{"dataset": "short read English sentences (LibriTTS-R)", "hop_length": 160, "norm": "groupnorm", "hidden_act": "silu", "kernel_size": 11, "merge_dims": false, "one_sided": false, "max_grad_norm": 0.5, "final_lr_fraction": 0, "warmup_steps": 570, "weight_decay": 0.2}
Rows from block 10 of a small CTC audio transcriber, named by matrix and row number. Rows with one number belong to one channel. Each number is 50 + 15 x the weight over its row's rms, rounded and kept within 0 to 99. All counts start at 0.
After each channel's rows are labels from the 100 clips, of 14976, where the channel reaches its highest value: "top examples" is what is common among them. Only what is clearly more common there than usual is listed. The data: short read English sentences (LibriTTS-R).
# convs0: first width-11 conv (model.blocks.10.convs.0.weight, 128x128x11, each kernel summed), inputs 0-127
# convs1: second width-11 conv (model.blocks.10.convs.1.weight, 128x128x11, transposed, each kernel summed), outputs 0-127

convs0.87:55 33 48 52 81 41 53 26 34 87 35 47 38 61 55 57 40 71 57 55 35 34 46 47 38 63 46 49 24 62 62 36 72 35 62 73 30 59 54 35 52 48 49 54 30 54 23 47 50 57 54 42 27 54 47 48 56 36 55 64 56 52 43 76 38 48 37 60 18 51 33 34 63 52 63 41 76 73 57 54 69 27 36 32 49 20 35 39 68 54 41 70 42 45 71 51 69 55 48 34 42 91 49 75 54 49 52 47 52 12 54 53 41 63 41 76 17 67 63 33 20 50 63 44 34 57 46 30
convs1.87:42 51 56 27 59 33 41 27 63 50 48 35 66 49 42 27 40 67 44 28 58 36 15 34 56 43 50 43 48 57 40 52 57 57 37 44 35 46 62 57 58 44 18 34 53 39 43 13 40 48 43 47 62 47 42 38 68 48 39 69 67 37 41 62 34 41 99 49 63 70 25 79 40 62 58 42 43 31 69 57 40 53 38 38 34 39 71 34 24 64 26 27 50 66 75 64 39 48 41 65 57 56 54 57 29 56 08 37 46 43 53 77 37 25 54 26 33 58 58 61 63 62 57 33 54 53 33 42
top examples: the word "i"; the word "shall"

convs0.46:53 68 48 55 53 82 47 65 28 44 59 78 66 56 51 22 36 31 32 76 47 45 28 56 48 67 56 76 42 34 43 60 61 52 60 50 49 73 36 57 69 35 67 18 15 57 26 40 54 42 54 55 46 41 31 48 34 46 34 56 41 43 45 52 44 52 62 53 37 62 57 48 57 47 64 32 47 46 58 71 47 53 55 36 77 50 55 60 20 37 49 56 42 55 23 49 32 46 33 43 84 46 66 48 40 64 55 59 19 24 54 43 33 46 67 66 84 33 27 44 35 43 34 53 59 14 16 53
convs1.46:54 11 72 32 29 54 26 53 42 78 70 67 56 60 52 61 63 52 24 62 68 41 79 35 44 49 29 55 43 46 36 54 42 36 56 62 65 70 51 09 34 47 72 44 67 69 51 37 35 58 44 60 42 58 35 44 12 82 67 71 65 70 37 53 41 57 55 39 54 63 38 68 79 55 61 42 47 63 25 55 49 53 39 27 62 36 51 63 62 64 39 49 28 33 31 45 56 39 46 63 66 51 73 35 27 36 21 34 45 56 36 50 64 79 62 31 54 46 59 67 54 48 41 48 69 49 48 59
top examples: the word "you"; the word "have"

convs0.49:28 32 49 62 74 77 44 46 24 35 36 65 49 73 90 49 35 41 58 33 45 79 35 47 52 62 55 63 48 32 45 53 26 24 35 47 30 39 35 46 57 63 56 61 38 77 39 62 35 71 46 46 71 54 69 41 36 55 25 66 60 64 52 52 51 74 84 31 51 53 55 51 63 67 57 33 66 29 58 70 52 52 47 43 50 53 45 54 43 19 66 61 47 44 50 48 41 53 65 71 60 30 58 57 46 10 47 19 50 59 28 45 50 72 47 49 30 46 60 50 71 70 79 53 71 53 71 50
convs1.49:51 41 41 59 38 14 64 62 14 41 72 41 34 34 76 43 53 61 49 20 61 58 68 44 42 51 45 32 29 70 37 38 41 62 66 83 85 39 53 43 56 71 34 50 62 50 32 57 43 80 55 70 52 58 41 56 37 56 56 59 62 54 54 74 40 77 19 57 46 58 62 52 29 69 29 49 39 72 58 23 65 53 51 60 52 68 68 77 16 59 38 51 48 34 44 34 65 53 50 60 38 60 50 66 47 59 27 65 76 69 41 52 30 63 68 40 43 65 59 33 63 44 52 59 71 57 55 48
top examples: the word "is"; the word "it"

convs0.106:83 31 42 47 44 13 26 64 40 47 46 32 36 37 21 68 57 48 36 61 44 41 37 31 36 50 58 65 42 46 64 20 28 65 52 28 44 66 66 15 40 38 35 36 48 57 29 55 16 64 48 61 40 64 35 43 42 44 26 64 51 34 43 40 51 50 30 82 42 55 54 34 53 64 58 61 42 52 62 28 30 52 62 47 71 54 50 79 53 45 55 75 50 51 66 28 52 74 32 50 60 47 60 64 57 31 48 54 41 58 48 75 50 75 75 49 53 37 56 33 49 28 82 52 42 30 32 34
convs1.106:34 48 36 67 47 62 39 20 56 46 57 59 68 54 32 15 40 67 42 41 66 70 46 40 45 67 49 43 56 61 62 40 63 71 48 40 49 34 61 23 46 55 51 70 59 57 47 51 38 64 45 50 76 54 39 28 37 47 51 51 63 57 29 54 46 37 59 61 39 51 35 77 35 27 59 34 82 78 36 52 31 37 47 63 49 13 80 70 29 47 49 31 29 68 48 52 21 14 65 55 47 58 71 61 27 55 24 45 46 75 85 47 49 56 27 45 27 57 53 44 41 51 61 28 67 50 47 55
top examples: the word "i"; the word "but"

convs0.94:25 33 72 26 66 12 64 27 22 32 63 55 49 26 53 75 38 29 65 75 29 46 44 51 42 55 49 45 48 66 48 51 95 60 36 45 76 40 43 54 56 57 48 51 56 62 51 42 65 66 46 34 26 48 66 35 51 34 73 34 63 43 51 70 60 53 31 35 38 30 61 25 30 44 63 42 54 53 57 51 50 61 36 30 92 63 41 45 35 40 58 69 61 69 57 68 67 65 28 39 57 62 65 39 55 32 52 55 39 72 35 47 61 58 69 65 40 41 60 57 31 48 31 62 61 58 49 25
convs1.94:56 36 63 61 54 40 42 53 32 73 58 74 17 39 66 62 47 56 27 80 72 27 49 36 33 29 60 51 27 46 62 48 42 54 68 69 47 19 70 42 58 48 62 41 36 55 24 51 35 42 63 27 38 33 40 42 59 43 43 57 60 59 54 58 48 45 36 62 36 48 46 69 56 15 43 62 56 63 36 52 87 45 45 18 27 51 37 60 09 56 48 59 35 38 49 57 63 74 60 57 30 39 53 37 59 43 53 31 56 79 27 45 52 40 39 62 45 63 26 51 33 77 59 46 32 24 35 42
top examples: the word "said"

convs0.65:55 37 47 64 49 55 74 52 57 40 63 48 51 55 34 48 54 77 46 33 62 82 34 28 66 50 56 37 42 19 58 33 40 49 39 38 39 64 71 52 80 38 54 41 37 66 63 35 45 40 45 48 60 43 54 19 38 63 42 34 56 47 51 64 50 59 53 44 56 43 58 30 62 44 56 20 50 45 48 32 53 35 50 01 62 41 31 64 77 39 67 76 54 31 73 27 67 47 43 58 55 39 24 68 47 55 82 51 48 40 15 52 41 58 54 47 55 43 23 49 51 02 50 44 28 34 51 34
convs1.65:61 57 50 68 55 55 38 60 47 48 50 48 42 30 61 19 49 42 55 59 51 52 32 51 73 22 52 60 39 12 51 55 71 35 24 28 46 57 52 17 72 12 54 15 49 67 60 36 58 45 67 43 58 45 45 51 56 64 28 43 76 50 66 39 39 86 43 28 39 36 65 37 44 57 42 70 46 51 57 41 50 49 62 45 60 46 57 39 70 35 51 36 46 48 71 32 58 50 45 39 64 36 72 52 70 21 59 28 34 37 38 48 56 37 56 64 72 45 57 85 39 54 20 19 34 45 68 39
top examples: the word "you"; the word "do"

convs0.116:35 22 40 54 51 61 45 69 59 48 53 53 30 52 64 61 29 39 37 37 64 69 31 51 44 73 33 46 60 66 41 57 24 70 70 42 39 78 57 51 67 56 65 29 48 31 46 54 34 27 50 53 30 51 55 43 59 49 87 30 75 30 44 58 37 49 58 51 22 42 59 23 37 52 57 24 63 15 63 36 58 20 41 55 58 46 40 45 81 44 50 49 65 77 35 51 39 47 50 55 75 41 46 33 79 57 55 51 77 50 47 47 47 40 60 57 45 69 26 50 33 85 58 23 38 38 31 49
convs1.116:41 25 45 68 42 60 58 41 57 54 26 59 51 51 44 53 54 35 49 45 38 59 42 47 42 49 51 30 73 39 57 50 40 41 35 51 57 41 49 52 36 39 60 50 49 63 49 69 38 70 44 38 85 55 49 67 46 53 34 63 27 42 35 68 37 13 34 68 78 45 54 70 49 53 48 27 86 46 40 73 38 25 54 57 41 21 25 45 55 69 64 83 52 40 42 66 78 44 25 45 38 53 45 55 20 64 58 33 28 73 19 43 42 53 49 35 63 66 67 60 60 45 43 65 57 45 12 82
top examples: the word "you"; the word "do"

convs0.42:59 74 50 34 39 79 48 33 64 51 36 70 47 33 47 96 49 56 42 51 22 35 56 62 12 65 20 43 51 46 99 80 47 77 62 51 45 51 50 41 67 33 56 42 47 62 27 27 49 51 25 60 47 50 48 41 43 31 35 44 64 55 41 54 52 54 31 33 61 62 21 47 44 42 60 34 36 31 50 45 58 58 51 60 55 52 51 49 47 59 31 46 47 53 46 62 62 27 66 31 54 64 37 29 48 53 36 59 53 54 36 27 67 53 33 35 70 45 62 79 28 24 54 46 43 44 39 54
convs1.42:41 29 49 55 01 72 71 54 31 47 42 53 59 55 55 52 83 31 54 57 64 54 47 22 31 39 36 54 46 80 50 41 67 55 50 67 46 68 33 48 57 75 58 51 59 56 88 34 68 44 62 52 29 46 35 30 46 52 52 50 43 77 40 64 50 55 29 65 58 72 47 38 46 53 33 43 43 71 67 64 41 46 75 30 50 57 57 85 48 46 58 29 64 72 62 69 68 61 55 47 29 52 58 65 42 54 22 45 30 48 62 63 62 81 47 49 48 51 40 29 32 88 62 67 55 49 54 40
top examples: the word "cried"

convs0.52:36 43 53 43 69 52 73 55 33 59 81 57 36 47 83 70 18 34 60 65 33 33 76 54 46 38 55 39 54 44 45 32 82 43 66 54 46 64 51 31 39 44 54 43 66 45 66 45 10 63 47 42 39 57 39 46 32 19 56 77 50 36 65 37 54 73 42 56 10 53 59 56 52 61 41 47 54 70 50 40 54 34 76 39 45 61 56 40 77 50 48 67 57 79 58 31 80 73 52 38 44 44 24 50 63 37 49 48 42 55 47 36 56 74 63 36 78 61 57 71 42 30 66 55 52 69 49 46
convs1.52:32 44 37 45 25 70 42 37 52 42 45 45 73 71 32 70 53 44 37 45 38 36 54 50 26 54 67 41 41 49 46 52 25 23 73 28 57 51 61 19 34 67 43 59 70 57 50 57 02 38 68 36 62 51 41 65 64 48 72 47 36 51 63 31 43 41 35 51 60 50 46 52 78 55 56 43 39 40 28 49 32 40 34 86 24 46 55 77 68 65 39 59 40 54 64 32 43 43 47 59 28 43 46 52 39 64 63 55 48 55 45 41 64 35 26 11 32 49 43 24 37 44 40 78 56 23 57 59
top examples: the word "i"

convs0.58:54 48 53 25 53 37 44 49 18 59 62 48 52 40 38 59 48 32 29 23 58 51 55 44 76 42 34 52 19 47 67 32 36 86 62 55 56 47 56 18 72 59 53 62 48 38 26 26 26 49 33 37 43 68 68 63 32 46 60 57 44 47 62 76 40 74 35 68 48 37 69 51 40 61 47 60 35 33 67 42 39 37 76 42 34 62 45 45 61 66 56 39 51 59 43 87 84 53 65 33 35 61 53 63 42 85 54 49 51 33 42 30 27 62 38 35 41 50 62 76 57 34 52 47 47 61 50 19
convs1.58:63 62 49 44 15 84 38 64 42 46 58 45 61 38 54 49 41 73 47 32 64 50 54 34 60 63 51 47 47 56 28 43 40 11 62 70 44 40 52 51 60 64 43 42 31 44 40 82 67 60 42 82 39 51 32 61 27 62 39 64 62 66 53 58 50 89 27 49 56 48 65 44 60 56 37 62 33 42 35 28 61 59 38 74 45 53 70 46 55 53 25 51 44 40 41 41 39 42 72 66 34 82 41 47 44 31 49 53 48 97 52 92 41 59 26 58 59 33 57 62 40 40 54 60 38 70 46 42
top examples: the word "said"

convs0.70:41 36 42 67 52 91 41 60 69 51 39 39 60 62 29 35 54 56 49 59 61 58 35 57 97 55 89 54 28 48 47 47 39 58 48 21 53 45 50 72 64 54 48 48 65 31 55 44 38 52 22 40 29 29 41 36 50 58 35 47 54 50 88 44 32 41 45 59 76 33 52 37 22 45 59 34 26 41 33 74 39 28 54 41 57 78 58 46 29 52 50 69 54 36 59 80 66 64 16 44 47 60 48 64 44 44 33 21 44 24 54 43 49 63 33 60 48 51 60 63 42 33 53 47 32 61 60 52
convs1.70:56 42 48 52 51 52 65 37 49 67 71 65 74 55 46 30 40 52 56 22 38 74 42 19 87 74 62 34 48 61 51 47 62 41 67 11 74 30 25 44 56 55 70 40 55 44 58 65 47 36 58 47 74 60 58 34 26 33 34 39 55 56 44 64 46 37 51 46 64 29 57 52 50 32 41 58 40 39 70 66 50 39 47 42 25 28 29 39 55 43 35 67 34 42 26 45 52 47 47 54 59 66 46 50 23 65 38 68 41 60 13 17 52 63 44 46 48 36 33 34 26 39 40 58 66 80 29 63
top examples: the word "what"; the word "mr"

convs0.71:50 40 48 52 49 56 42 42 27 57 32 44 55 47 60 53 58 40 45 49 73 52 29 53 62 74 55 74 20 67 49 23 49 70 56 41 24 70 42 69 16 53 66 27 23 56 39 46 74 37 45 49 25 60 55 16 48 57 33 49 71 49 61 70 27 58 44 29 59 43 35 42 54 49 39 44 44 48 56 65 29 25 36 56 58 71 54 48 58 71 69 37 53 63 39 64 62 78 61 50 46 63 66 49 52 87 57 31 44 57 52 44 62 66 61 55 67 00 43 09 46 57 50 57 57 58 56 44
convs1.71:85 40 18 16 60 61 47 56 39 68 54 66 50 49 13 44 74 49 50 45 54 60 60 45 52 53 58 52 59 47 38 53 56 46 42 19 65 61 73 58 70 45 69 59 54 68 57 40 41 34 69 23 42 39 38 60 56 33 32 42 58 33 36 70 47 60 71 31 50 61 81 42 60 57 48 37 63 09 32 46 59 69 44 50 76 75 35 52 58 47 31 46 52 35 79 51 51 53 11 43 52 54 38 47 66 77 41 59 69 37 63 38 73 50 47 51 59 32 56 42 70 41 73 75 50 36 37 39
top examples: the word "yes"

convs0.125:46 51 80 67 47 72 47 46 58 51 45 60 49 43 42 63 42 43 61 83 39 41 57 40 46 55 51 81 19 35 47 75 62 36 21 40 53 48 30 60 50 26 47 61 41 51 27 75 59 40 85 62 27 20 47 60 64 51 71 43 55 55 47 46 45 62 32 56 45 30 42 56 44 50 47 34 72 50 64 72 36 44 56 33 45 28 58 59 55 30 51 58 32 14 83 55 38 55 36 78 60 61 73 20 56 49 39 27 58 48 33 79 43 63 27 78 48 56 47 53 24 49 55 72 40 56 46 53
convs1.125:35 38 70 46 47 30 66 65 47 62 32 77 48 50 49 56 38 48 37 64 47 52 77 49 45 40 18 36 40 43 36 49 46 17 68 78 30 39 47 74 42 95 46 55 65 83 65 43 41 44 54 61 48 69 59 45 73 57 45 65 36 74 34 56 50 76 65 50 49 67 51 44 58 47 64 42 14 47 33 74 36 62 43 52 52 33 74 43 35 58 67 44 45 41 53 48 51 50 72 32 28 77 60 46 42 69 45 57 54 56 26 53 60 49 31 08 52 52 42 26 54 33 55 62 73 38 56 41
top examples: the word "is"

convs0.27:48 37 38 37 77 54 51 53 19 44 39 35 46 40 22 47 56 45 40 67 47 45 51 88 61 53 58 50 44 30 39 46 66 39 62 66 41 45 88 51 75 63 65 64 06 68 26 60 38 54 41 72 36 67 33 25 63 32 57 55 41 54 55 41 45 44 46 55 34 61 35 39 76 66 71 48 52 42 72 56 47 39 42 66 38 84 57 29 55 35 69 44 68 23 48 52 59 45 67 58 30 39 45 41 49 75 64 56 78 59 34 17 31 47 25 60 48 46 56 38 70 56 39 50 48 28 49 55
convs1.27:29 31 73 50 71 57 50 31 40 61 27 46 43 47 52 51 24 60 52 42 45 67 57 53 59 52 68 58 58 67 42 57 49 49 27 64 64 48 69 60 25 36 51 54 69 53 43 44 59 66 58 61 19 75 26 39 71 79 54 80 32 50 43 53 54 37 43 44 68 48 57 04 61 75 21 62 69 61 28 45 49 52 27 62 58 76 34 47 72 54 47 67 41 47 65 24 45 47 50 54 47 23 47 77 21 35 45 70 68 44 40 74 36 37 17 48 60 34 43 48 63 56 59 55 53 38 34 55
top examples: the word "nothing"

convs0.91:64 63 60 37 60 40 68 54 40 23 66 14 56 47 20 74 78 38 42 24 36 43 41 68 28 66 56 34 59 57 84 37 50 43 46 33 59 62 61 41 84 35 45 47 36 48 28 46 41 57 38 40 38 47 32 37 46 39 57 36 62 59 64 25 36 39 71 54 43 52 68 23 52 55 62 16 47 56 68 40 73 56 62 44 50 65 39 70 65 41 34 31 21 33 49 40 61 65 52 32 51 41 47 57 61 36 66 70 44 53 47 66 82 55 36 49 29 62 55 51 56 79 82 64 45 37 52 44
convs1.91:33 40 62 20 49 70 67 49 49 24 67 72 39 54 12 39 54 64 66 35 69 41 40 38 55 42 47 48 00 31 66 49 50 22 71 48 47 61 33 41 16 46 46 81 60 39 32 47 75 57 61 40 50 43 43 49 56 69 42 65 56 69 25 45 56 56 55 45 53 41 40 63 32 42 56 54 45 50 57 60 54 52 60 29 69 52 56 32 73 68 68 63 32 25 43 41 37 55 55 79 57 49 46 31 66 41 43 61 60 61 54 64 55 62 58 54 53 56 56 63 13 59 54 72 56 26 74 24
top examples: the word "very"

convs0.19:57 41 51 56 64 62 53 74 13 23 44 36 62 59 28 48 65 58 58 26 72 49 63 30 33 88 35 61 48 58 33 48 58 41 56 52 44 63 30 41 54 47 37 56 64 63 39 43 45 83 47 40 34 44 45 41 49 40 74 47 55 56 78 38 43 46 47 98 46 31 34 56 46 43 63 21 63 45 77 42 71 61 43 40 57 48 45 32 99 64 28 56 37 54 79 51 32 50 70 33 68 52 35 51 51 69 67 46 52 51 58 37 48 68 48 37 76 54 53 29 61 37 30 61 47 36 49 44
convs1.19:13 39 49 54 40 79 31 62 47 61 49 51 59 33 28 37 46 36 23 28 42 53 41 36 38 54 42 37 48 58 50 30 26 34 69 63 46 36 71 39 36 54 50 39 76 65 59 49 56 40 60 28 63 35 57 59 77 57 45 35 29 65 59 75 57 23 42 24 52 52 44 61 46 13 31 00 57 36 44 63 53 45 35 49 32 39 30 40 64 30 33 50 32 43 43 59 41 47 67 53 48 39 62 52 35 57 28 53 64 53 63 53 39 42 34 23 36 49 71 20 42 55 58 75 65 54 32 43
top examples: the word "you"; the word "do"

convs0.39:52 52 35 74 48 67 24 34 50 62 49 45 57 50 66 58 27 43 61 62 41 29 59 28 71 55 60 40 22 32 42 62 37 57 66 50 42 60 46 48 94 32 58 27 28 82 28 41 50 43 68 56 35 54 67 63 46 33 95 65 45 67 49 41 42 39 53 99 57 42 56 56 47 59 47 62 67 49 37 80 27 51 40 36 53 41 52 43 68 43 33 52 48 35 46 38 41 24 45 56 33 60 30 44 36 52 46 63 53 09 65 69 50 41 31 43 44 31 52 43 37 38 54 51 37 58 41 35
convs1.39:35 57 88 32 50 37 51 69 49 44 56 68 48 39 41 67 53 87 31 51 55 68 59 50 55 51 35 53 36 45 57 41 18 18 53 25 58 44 62 19 54 63 70 45 46 54 48 61 20 63 47 44 15 54 84 47 16 68 61 60 22 69 62 69 40 51 45 62 43 68 46 47 51 57 64 33 43 57 61 55 30 62 54 48 50 46 27 68 58 25 50 52 33 52 56 43 45 40 69 67 40 49 32 40 67 59 42 63 52 41 30 61 74 74 48 45 24 70 45 40 65 36 52 61 51 44 80 23
top examples: the word "little"

convs0.113:58 24 59 55 58 34 48 58 39 61 54 38 65 34 79 43 31 58 63 50 68 60 36 63 61 71 21 54 34 75 48 35 58 56 56 54 57 68 66 30 42 65 28 62 64 42 42 27 62 54 53 78 54 46 45 58 37 53 22 34 61 34 34 52 51 40 66 74 43 27 56 33 59 49 37 37 42 29 34 54 40 37 49 23 51 46 67 44 65 43 24 54 33 61 64 75 35 36 34 46 78 52 17 46 50 44 53 06 62 33 43 52 56 82 53 72 61 58 53 37 85 41 76 39 53 67 41 56
convs1.113:51 56 70 48 39 50 43 35 40 51 49 41 46 48 37 65 58 60 65 64 49 60 51 39 43 47 24 44 52 60 66 59 57 34 64 54 48 36 58 35 39 59 53 83 10 44 38 47 42 53 53 63 65 58 25 53 53 66 40 39 26 56 45 41 59 39 55 27 27 46 61 58 33 13 74 24 66 70 61 30 32 09 48 34 39 24 30 32 36 48 75 54 63 25 37 56 40 37 32 45 29 35 33 53 67 71 61 56 46 84 58 52 72 70 55 44 31 60 42 50 53 56 62 47 58 89 42 23
top examples: the word "i"

convs0.88:38 74 59 45 45 83 48 47 44 35 43 27 59 51 36 39 51 27 39 66 45 61 37 39 32 51 25 48 44 37 53 43 56 20 47 21 53 76 43 55 54 31 68 49 69 46 47 68 23 61 51 69 44 55 12 39 65 37 31 32 37 46 66 48 50 62 42 49 62 57 48 34 68 77 40 50 52 26 60 55 54 63 65 59 51 31 44 52 38 40 30 70 48 24 34 60 46 78 50 42 44 43 63 52 40 52 88 47 20 62 51 46 20 63 53 37 41 59 77 71 56 73 70 83 55 37 66 28
convs1.88:35 49 47 44 49 71 33 44 42 72 53 44 27 38 38 47 56 60 53 46 49 24 56 57 39 67 50 73 55 66 65 39 90 18 49 37 83 46 38 38 25 42 45 79 34 58 48 66 28 65 55 50 38 57 29 49 58 59 42 91 58 58 36 56 32 50 32 47 84 46 53 59 32 09 53 51 54 30 61 55 49 44 68 70 45 54 39 60 37 71 41 34 50 40 41 56 50 66 68 37 33 47 66 49 40 87 53 11 55 42 71 41 40 55 57 61 55 54 67 51 25 55 42 52 46 78 66 43
top examples: the word "very"; the word "is"

convs0.36:60 45 45 64 25 63 76 39 47 46 41 52 60 34 52 59 40 52 46 41 46 82 56 40 85 49 49 31 68 16 44 20 45 29 49 35 81 55 68 60 44 32 82 37 51 71 45 49 56 28 58 65 05 50 47 17 57 60 44 47 53 76 35 51 68 56 59 54 62 46 68 46 51 57 35 35 60 31 76 36 45 74 45 25 66 70 43 80 81 60 53 44 61 36 46 55 35 41 39 47 50 53 49 38 27 29 35 51 45 70 35 53 66 46 35 36 55 63 51 33 60 48 55 49 31 35 33 57
convs1.36:23 52 58 37 47 51 54 52 57 61 60 45 52 50 51 60 33 50 48 31 47 55 47 74 46 18 61 29 35 45 77 35 67 36 40 77 50 61 29 51 27 46 59 31 28 45 53 42 77 60 45 39 45 54 66 71 28 57 32 42 37 59 55 55 39 64 54 64 38 21 20 32 68 36 56 25 47 55 78 42 43 29 63 59 63 74 60 52 82 54 34 59 19 65 53 51 46 44 45 91 50 50 44 49 31 53 80 87 46 49 72 56 75 67 63 72 51 49 44 36 45 34 44 69 55 55 55 28
top examples: the word "you"; the word "do"

convs0.43:41 57 55 66 55 88 58 54 42 72 55 64 46 66 15 62 28 40 55 59 54 43 37 54 74 59 39 46 55 25 35 33 42 51 37 25 24 55 42 38 68 54 67 30 41 59 57 60 31 59 51 67 55 35 59 53 39 32 56 23 50 58 65 32 68 53 47 76 51 47 44 36 60 77 64 39 30 49 39 67 55 49 27 45 69 52 43 21 61 60 74 49 31 44 55 68 75 68 20 66 58 64 61 68 45 40 47 49 65 09 42 54 32 47 43 44 25 35 30 81 61 54 56 56 22 43 58 64
convs1.43:41 36 34 70 37 38 26 39 38 47 53 70 43 56 53 67 25 49 47 71 38 47 74 27 42 49 33 59 45 65 74 57 25 35 36 47 41 37 63 38 48 43 69 52 52 52 41 55 42 65 31 57 30 42 44 58 47 30 45 50 21 48 51 86 50 67 48 50 46 44 67 62 62 31 58 41 32 18 32 28 63 43 44 52 46 26 44 93 45 52 58 66 65 30 49 46 42 54 74 51 48 57 43 72 32 23 48 45 09 62 70 51 66 60 50 49 45 58 51 23 55 78 69 75 57 88 41 48
top examples: the word "little"

convs0.47:75 52 37 37 60 71 48 62 53 39 61 46 77 58 59 53 43 72 69 40 72 64 38 48 48 72 43 42 75 59 19 73 45 49 71 33 49 59 31 68 50 35 63 45 76 15 46 38 42 58 79 39 28 55 26 45 40 29 41 31 49 46 61 39 35 41 36 31 32 28 57 58 37 64 50 48 91 76 53 42 42 33 46 11 46 51 50 57 49 48 45 29 61 54 50 39 62 48 59 36 63 48 72 67 40 75 36 53 32 58 46 77 35 60 56 50 27 33 57 46 51 59 31 57 24 62 28 52
convs1.47:60 62 49 54 28 53 62 58 38 61 57 55 42 56 49 33 36 45 43 47 40 51 74 38 41 22 71 52 34 28 53 65 59 32 56 46 11 79 50 32 19 56 52 53 68 46 43 50 25 68 27 56 75 48 44 43 86 57 61 27 41 43 73 58 51 43 33 65 61 57 28 39 57 23 37 61 54 61 39 32 48 78 37 36 60 44 34 47 38 45 83 42 42 24 54 53 55 41 41 48 36 61 23 65 40 37 23 45 39 64 41 44 84 58 67 46 67 35 35 20 44 54 57 82 37 52 49 36
top examples: the word "get"

convs0.3:50 36 45 57 78 31 40 71 25 33 42 38 56 45 60 25 45 29 29 70 55 47 45 49 31 84 46 54 50 56 42 50 27 51 39 20 44 56 43 37 61 54 51 53 40 54 43 32 71 57 52 51 51 62 43 47 27 38 54 86 47 42 49 47 41 29 58 66 34 47 67 41 54 31 55 79 70 27 80 36 46 47 31 30 48 38 30 84 59 62 69 41 46 56 53 36 48 33 45 56 44 48 25 55 59 69 41 63 44 44 21 57 64 59 90 54 56 31 23 34 66 58 61 41 36 85 46 72
convs1.3:68 46 60 43 45 40 53 47 38 30 60 66 59 49 59 43 47 58 50 44 61 41 46 44 53 59 41 40 50 62 55 40 48 62 73 80 24 72 61 48 54 65 48 41 62 61 36 46 58 49 59 50 60 35 39 68 69 53 67 99 49 31 60 43 42 29 57 50 32 56 20 53 62 43 70 51 46 69 41 26 60 38 42 38 66 24 56 71 26 25 53 27 56 65 60 43 41 55 35 38 34 30 53 71 33 49 70 54 46 69 10 68 55 28 87 30 49 41 43 33 23 58 41 53 58 79 19 74
top examples: the word "think"; the word "of"

convs0.73:19 52 37 20 27 71 55 37 32 82 60 38 56 58 61 91 42 20 67 67 57 39 67 53 36 35 58 70 67 59 34 66 50 47 35 55 55 54 56 53 62 45 76 38 34 26 27 67 36 51 28 63 55 63 54 37 35 33 60 44 67 55 56 53 47 43 51 52 71 68 22 63 39 65 44 31 49 45 44 29 54 40 29 47 43 52 46 47 31 55 46 64 48 29 67 76 61 69 50 59 48 67 44 39 34 37 58 51 28 47 20 57 58 43 79 55 62 25 22 28 51 19 61 62 43 63 52 39
convs1.73:56 47 43 61 70 79 44 69 27 41 69 49 50 55 34 48 33 39 40 51 45 23 48 75 35 32 59 51 34 66 46 71 27 52 57 88 47 62 27 48 59 55 49 49 31 15 68 46 54 48 18 28 46 39 41 68 55 38 25 38 71 22 65 33 55 43 37 31 65 45 56 70 46 58 73 14 39 58 64 44 42 34 56 52 45 55 40 33 36 56 68 35 50 50 65 61 51 49 59 40 74 35 56 63 18 32 50 66 51 65 40 48 65 25 66 55 66 43 66 35 64 30 36 41 55 41 44 17
top examples: the word "said"

convs0.22:76 18 64 37 70 36 59 18 51 53 46 65 22 71 57 48 68 40 39 60 66 36 47 44 33 74 21 50 56 18 33 54 47 11 58 30 44 60 28 76 61 41 50 49 38 90 35 42 62 59 51 59 50 57 44 50 53 61 50 55 65 57 37 58 55 58 28 55 56 69 50 32 43 54 73 34 50 41 59 72 48 19 59 44 67 41 46 41 60 39 42 56 28 60 13 57 44 51 38 25 58 45 42 53 29 47 54 59 56 58 42 37 36 58 45 66 24 49 45 26 58 19 62 76 32 50 56 45
convs1.22:69 27 41 47 83 59 44 24 41 59 42 53 39 32 37 48 53 51 52 47 71 95 57 33 38 70 23 65 55 48 51 70 32 48 53 36 27 43 55 65 52 45 35 54 77 24 63 45 41 38 47 54 55 45 36 39 60 31 62 54 53 66 25 46 55 85 48 48 55 60 34 46 69 40 49 29 42 35 52 68 56 49 33 51 59 46 48 70 40 63 40 32 36 46 27 55 64 66 72 80 12 74 41 51 46 34 47 55 53 14 32 53 56 70 75 63 46 65 60 43 56 60 26 45 26 65 69 41
top examples: the word "nothing"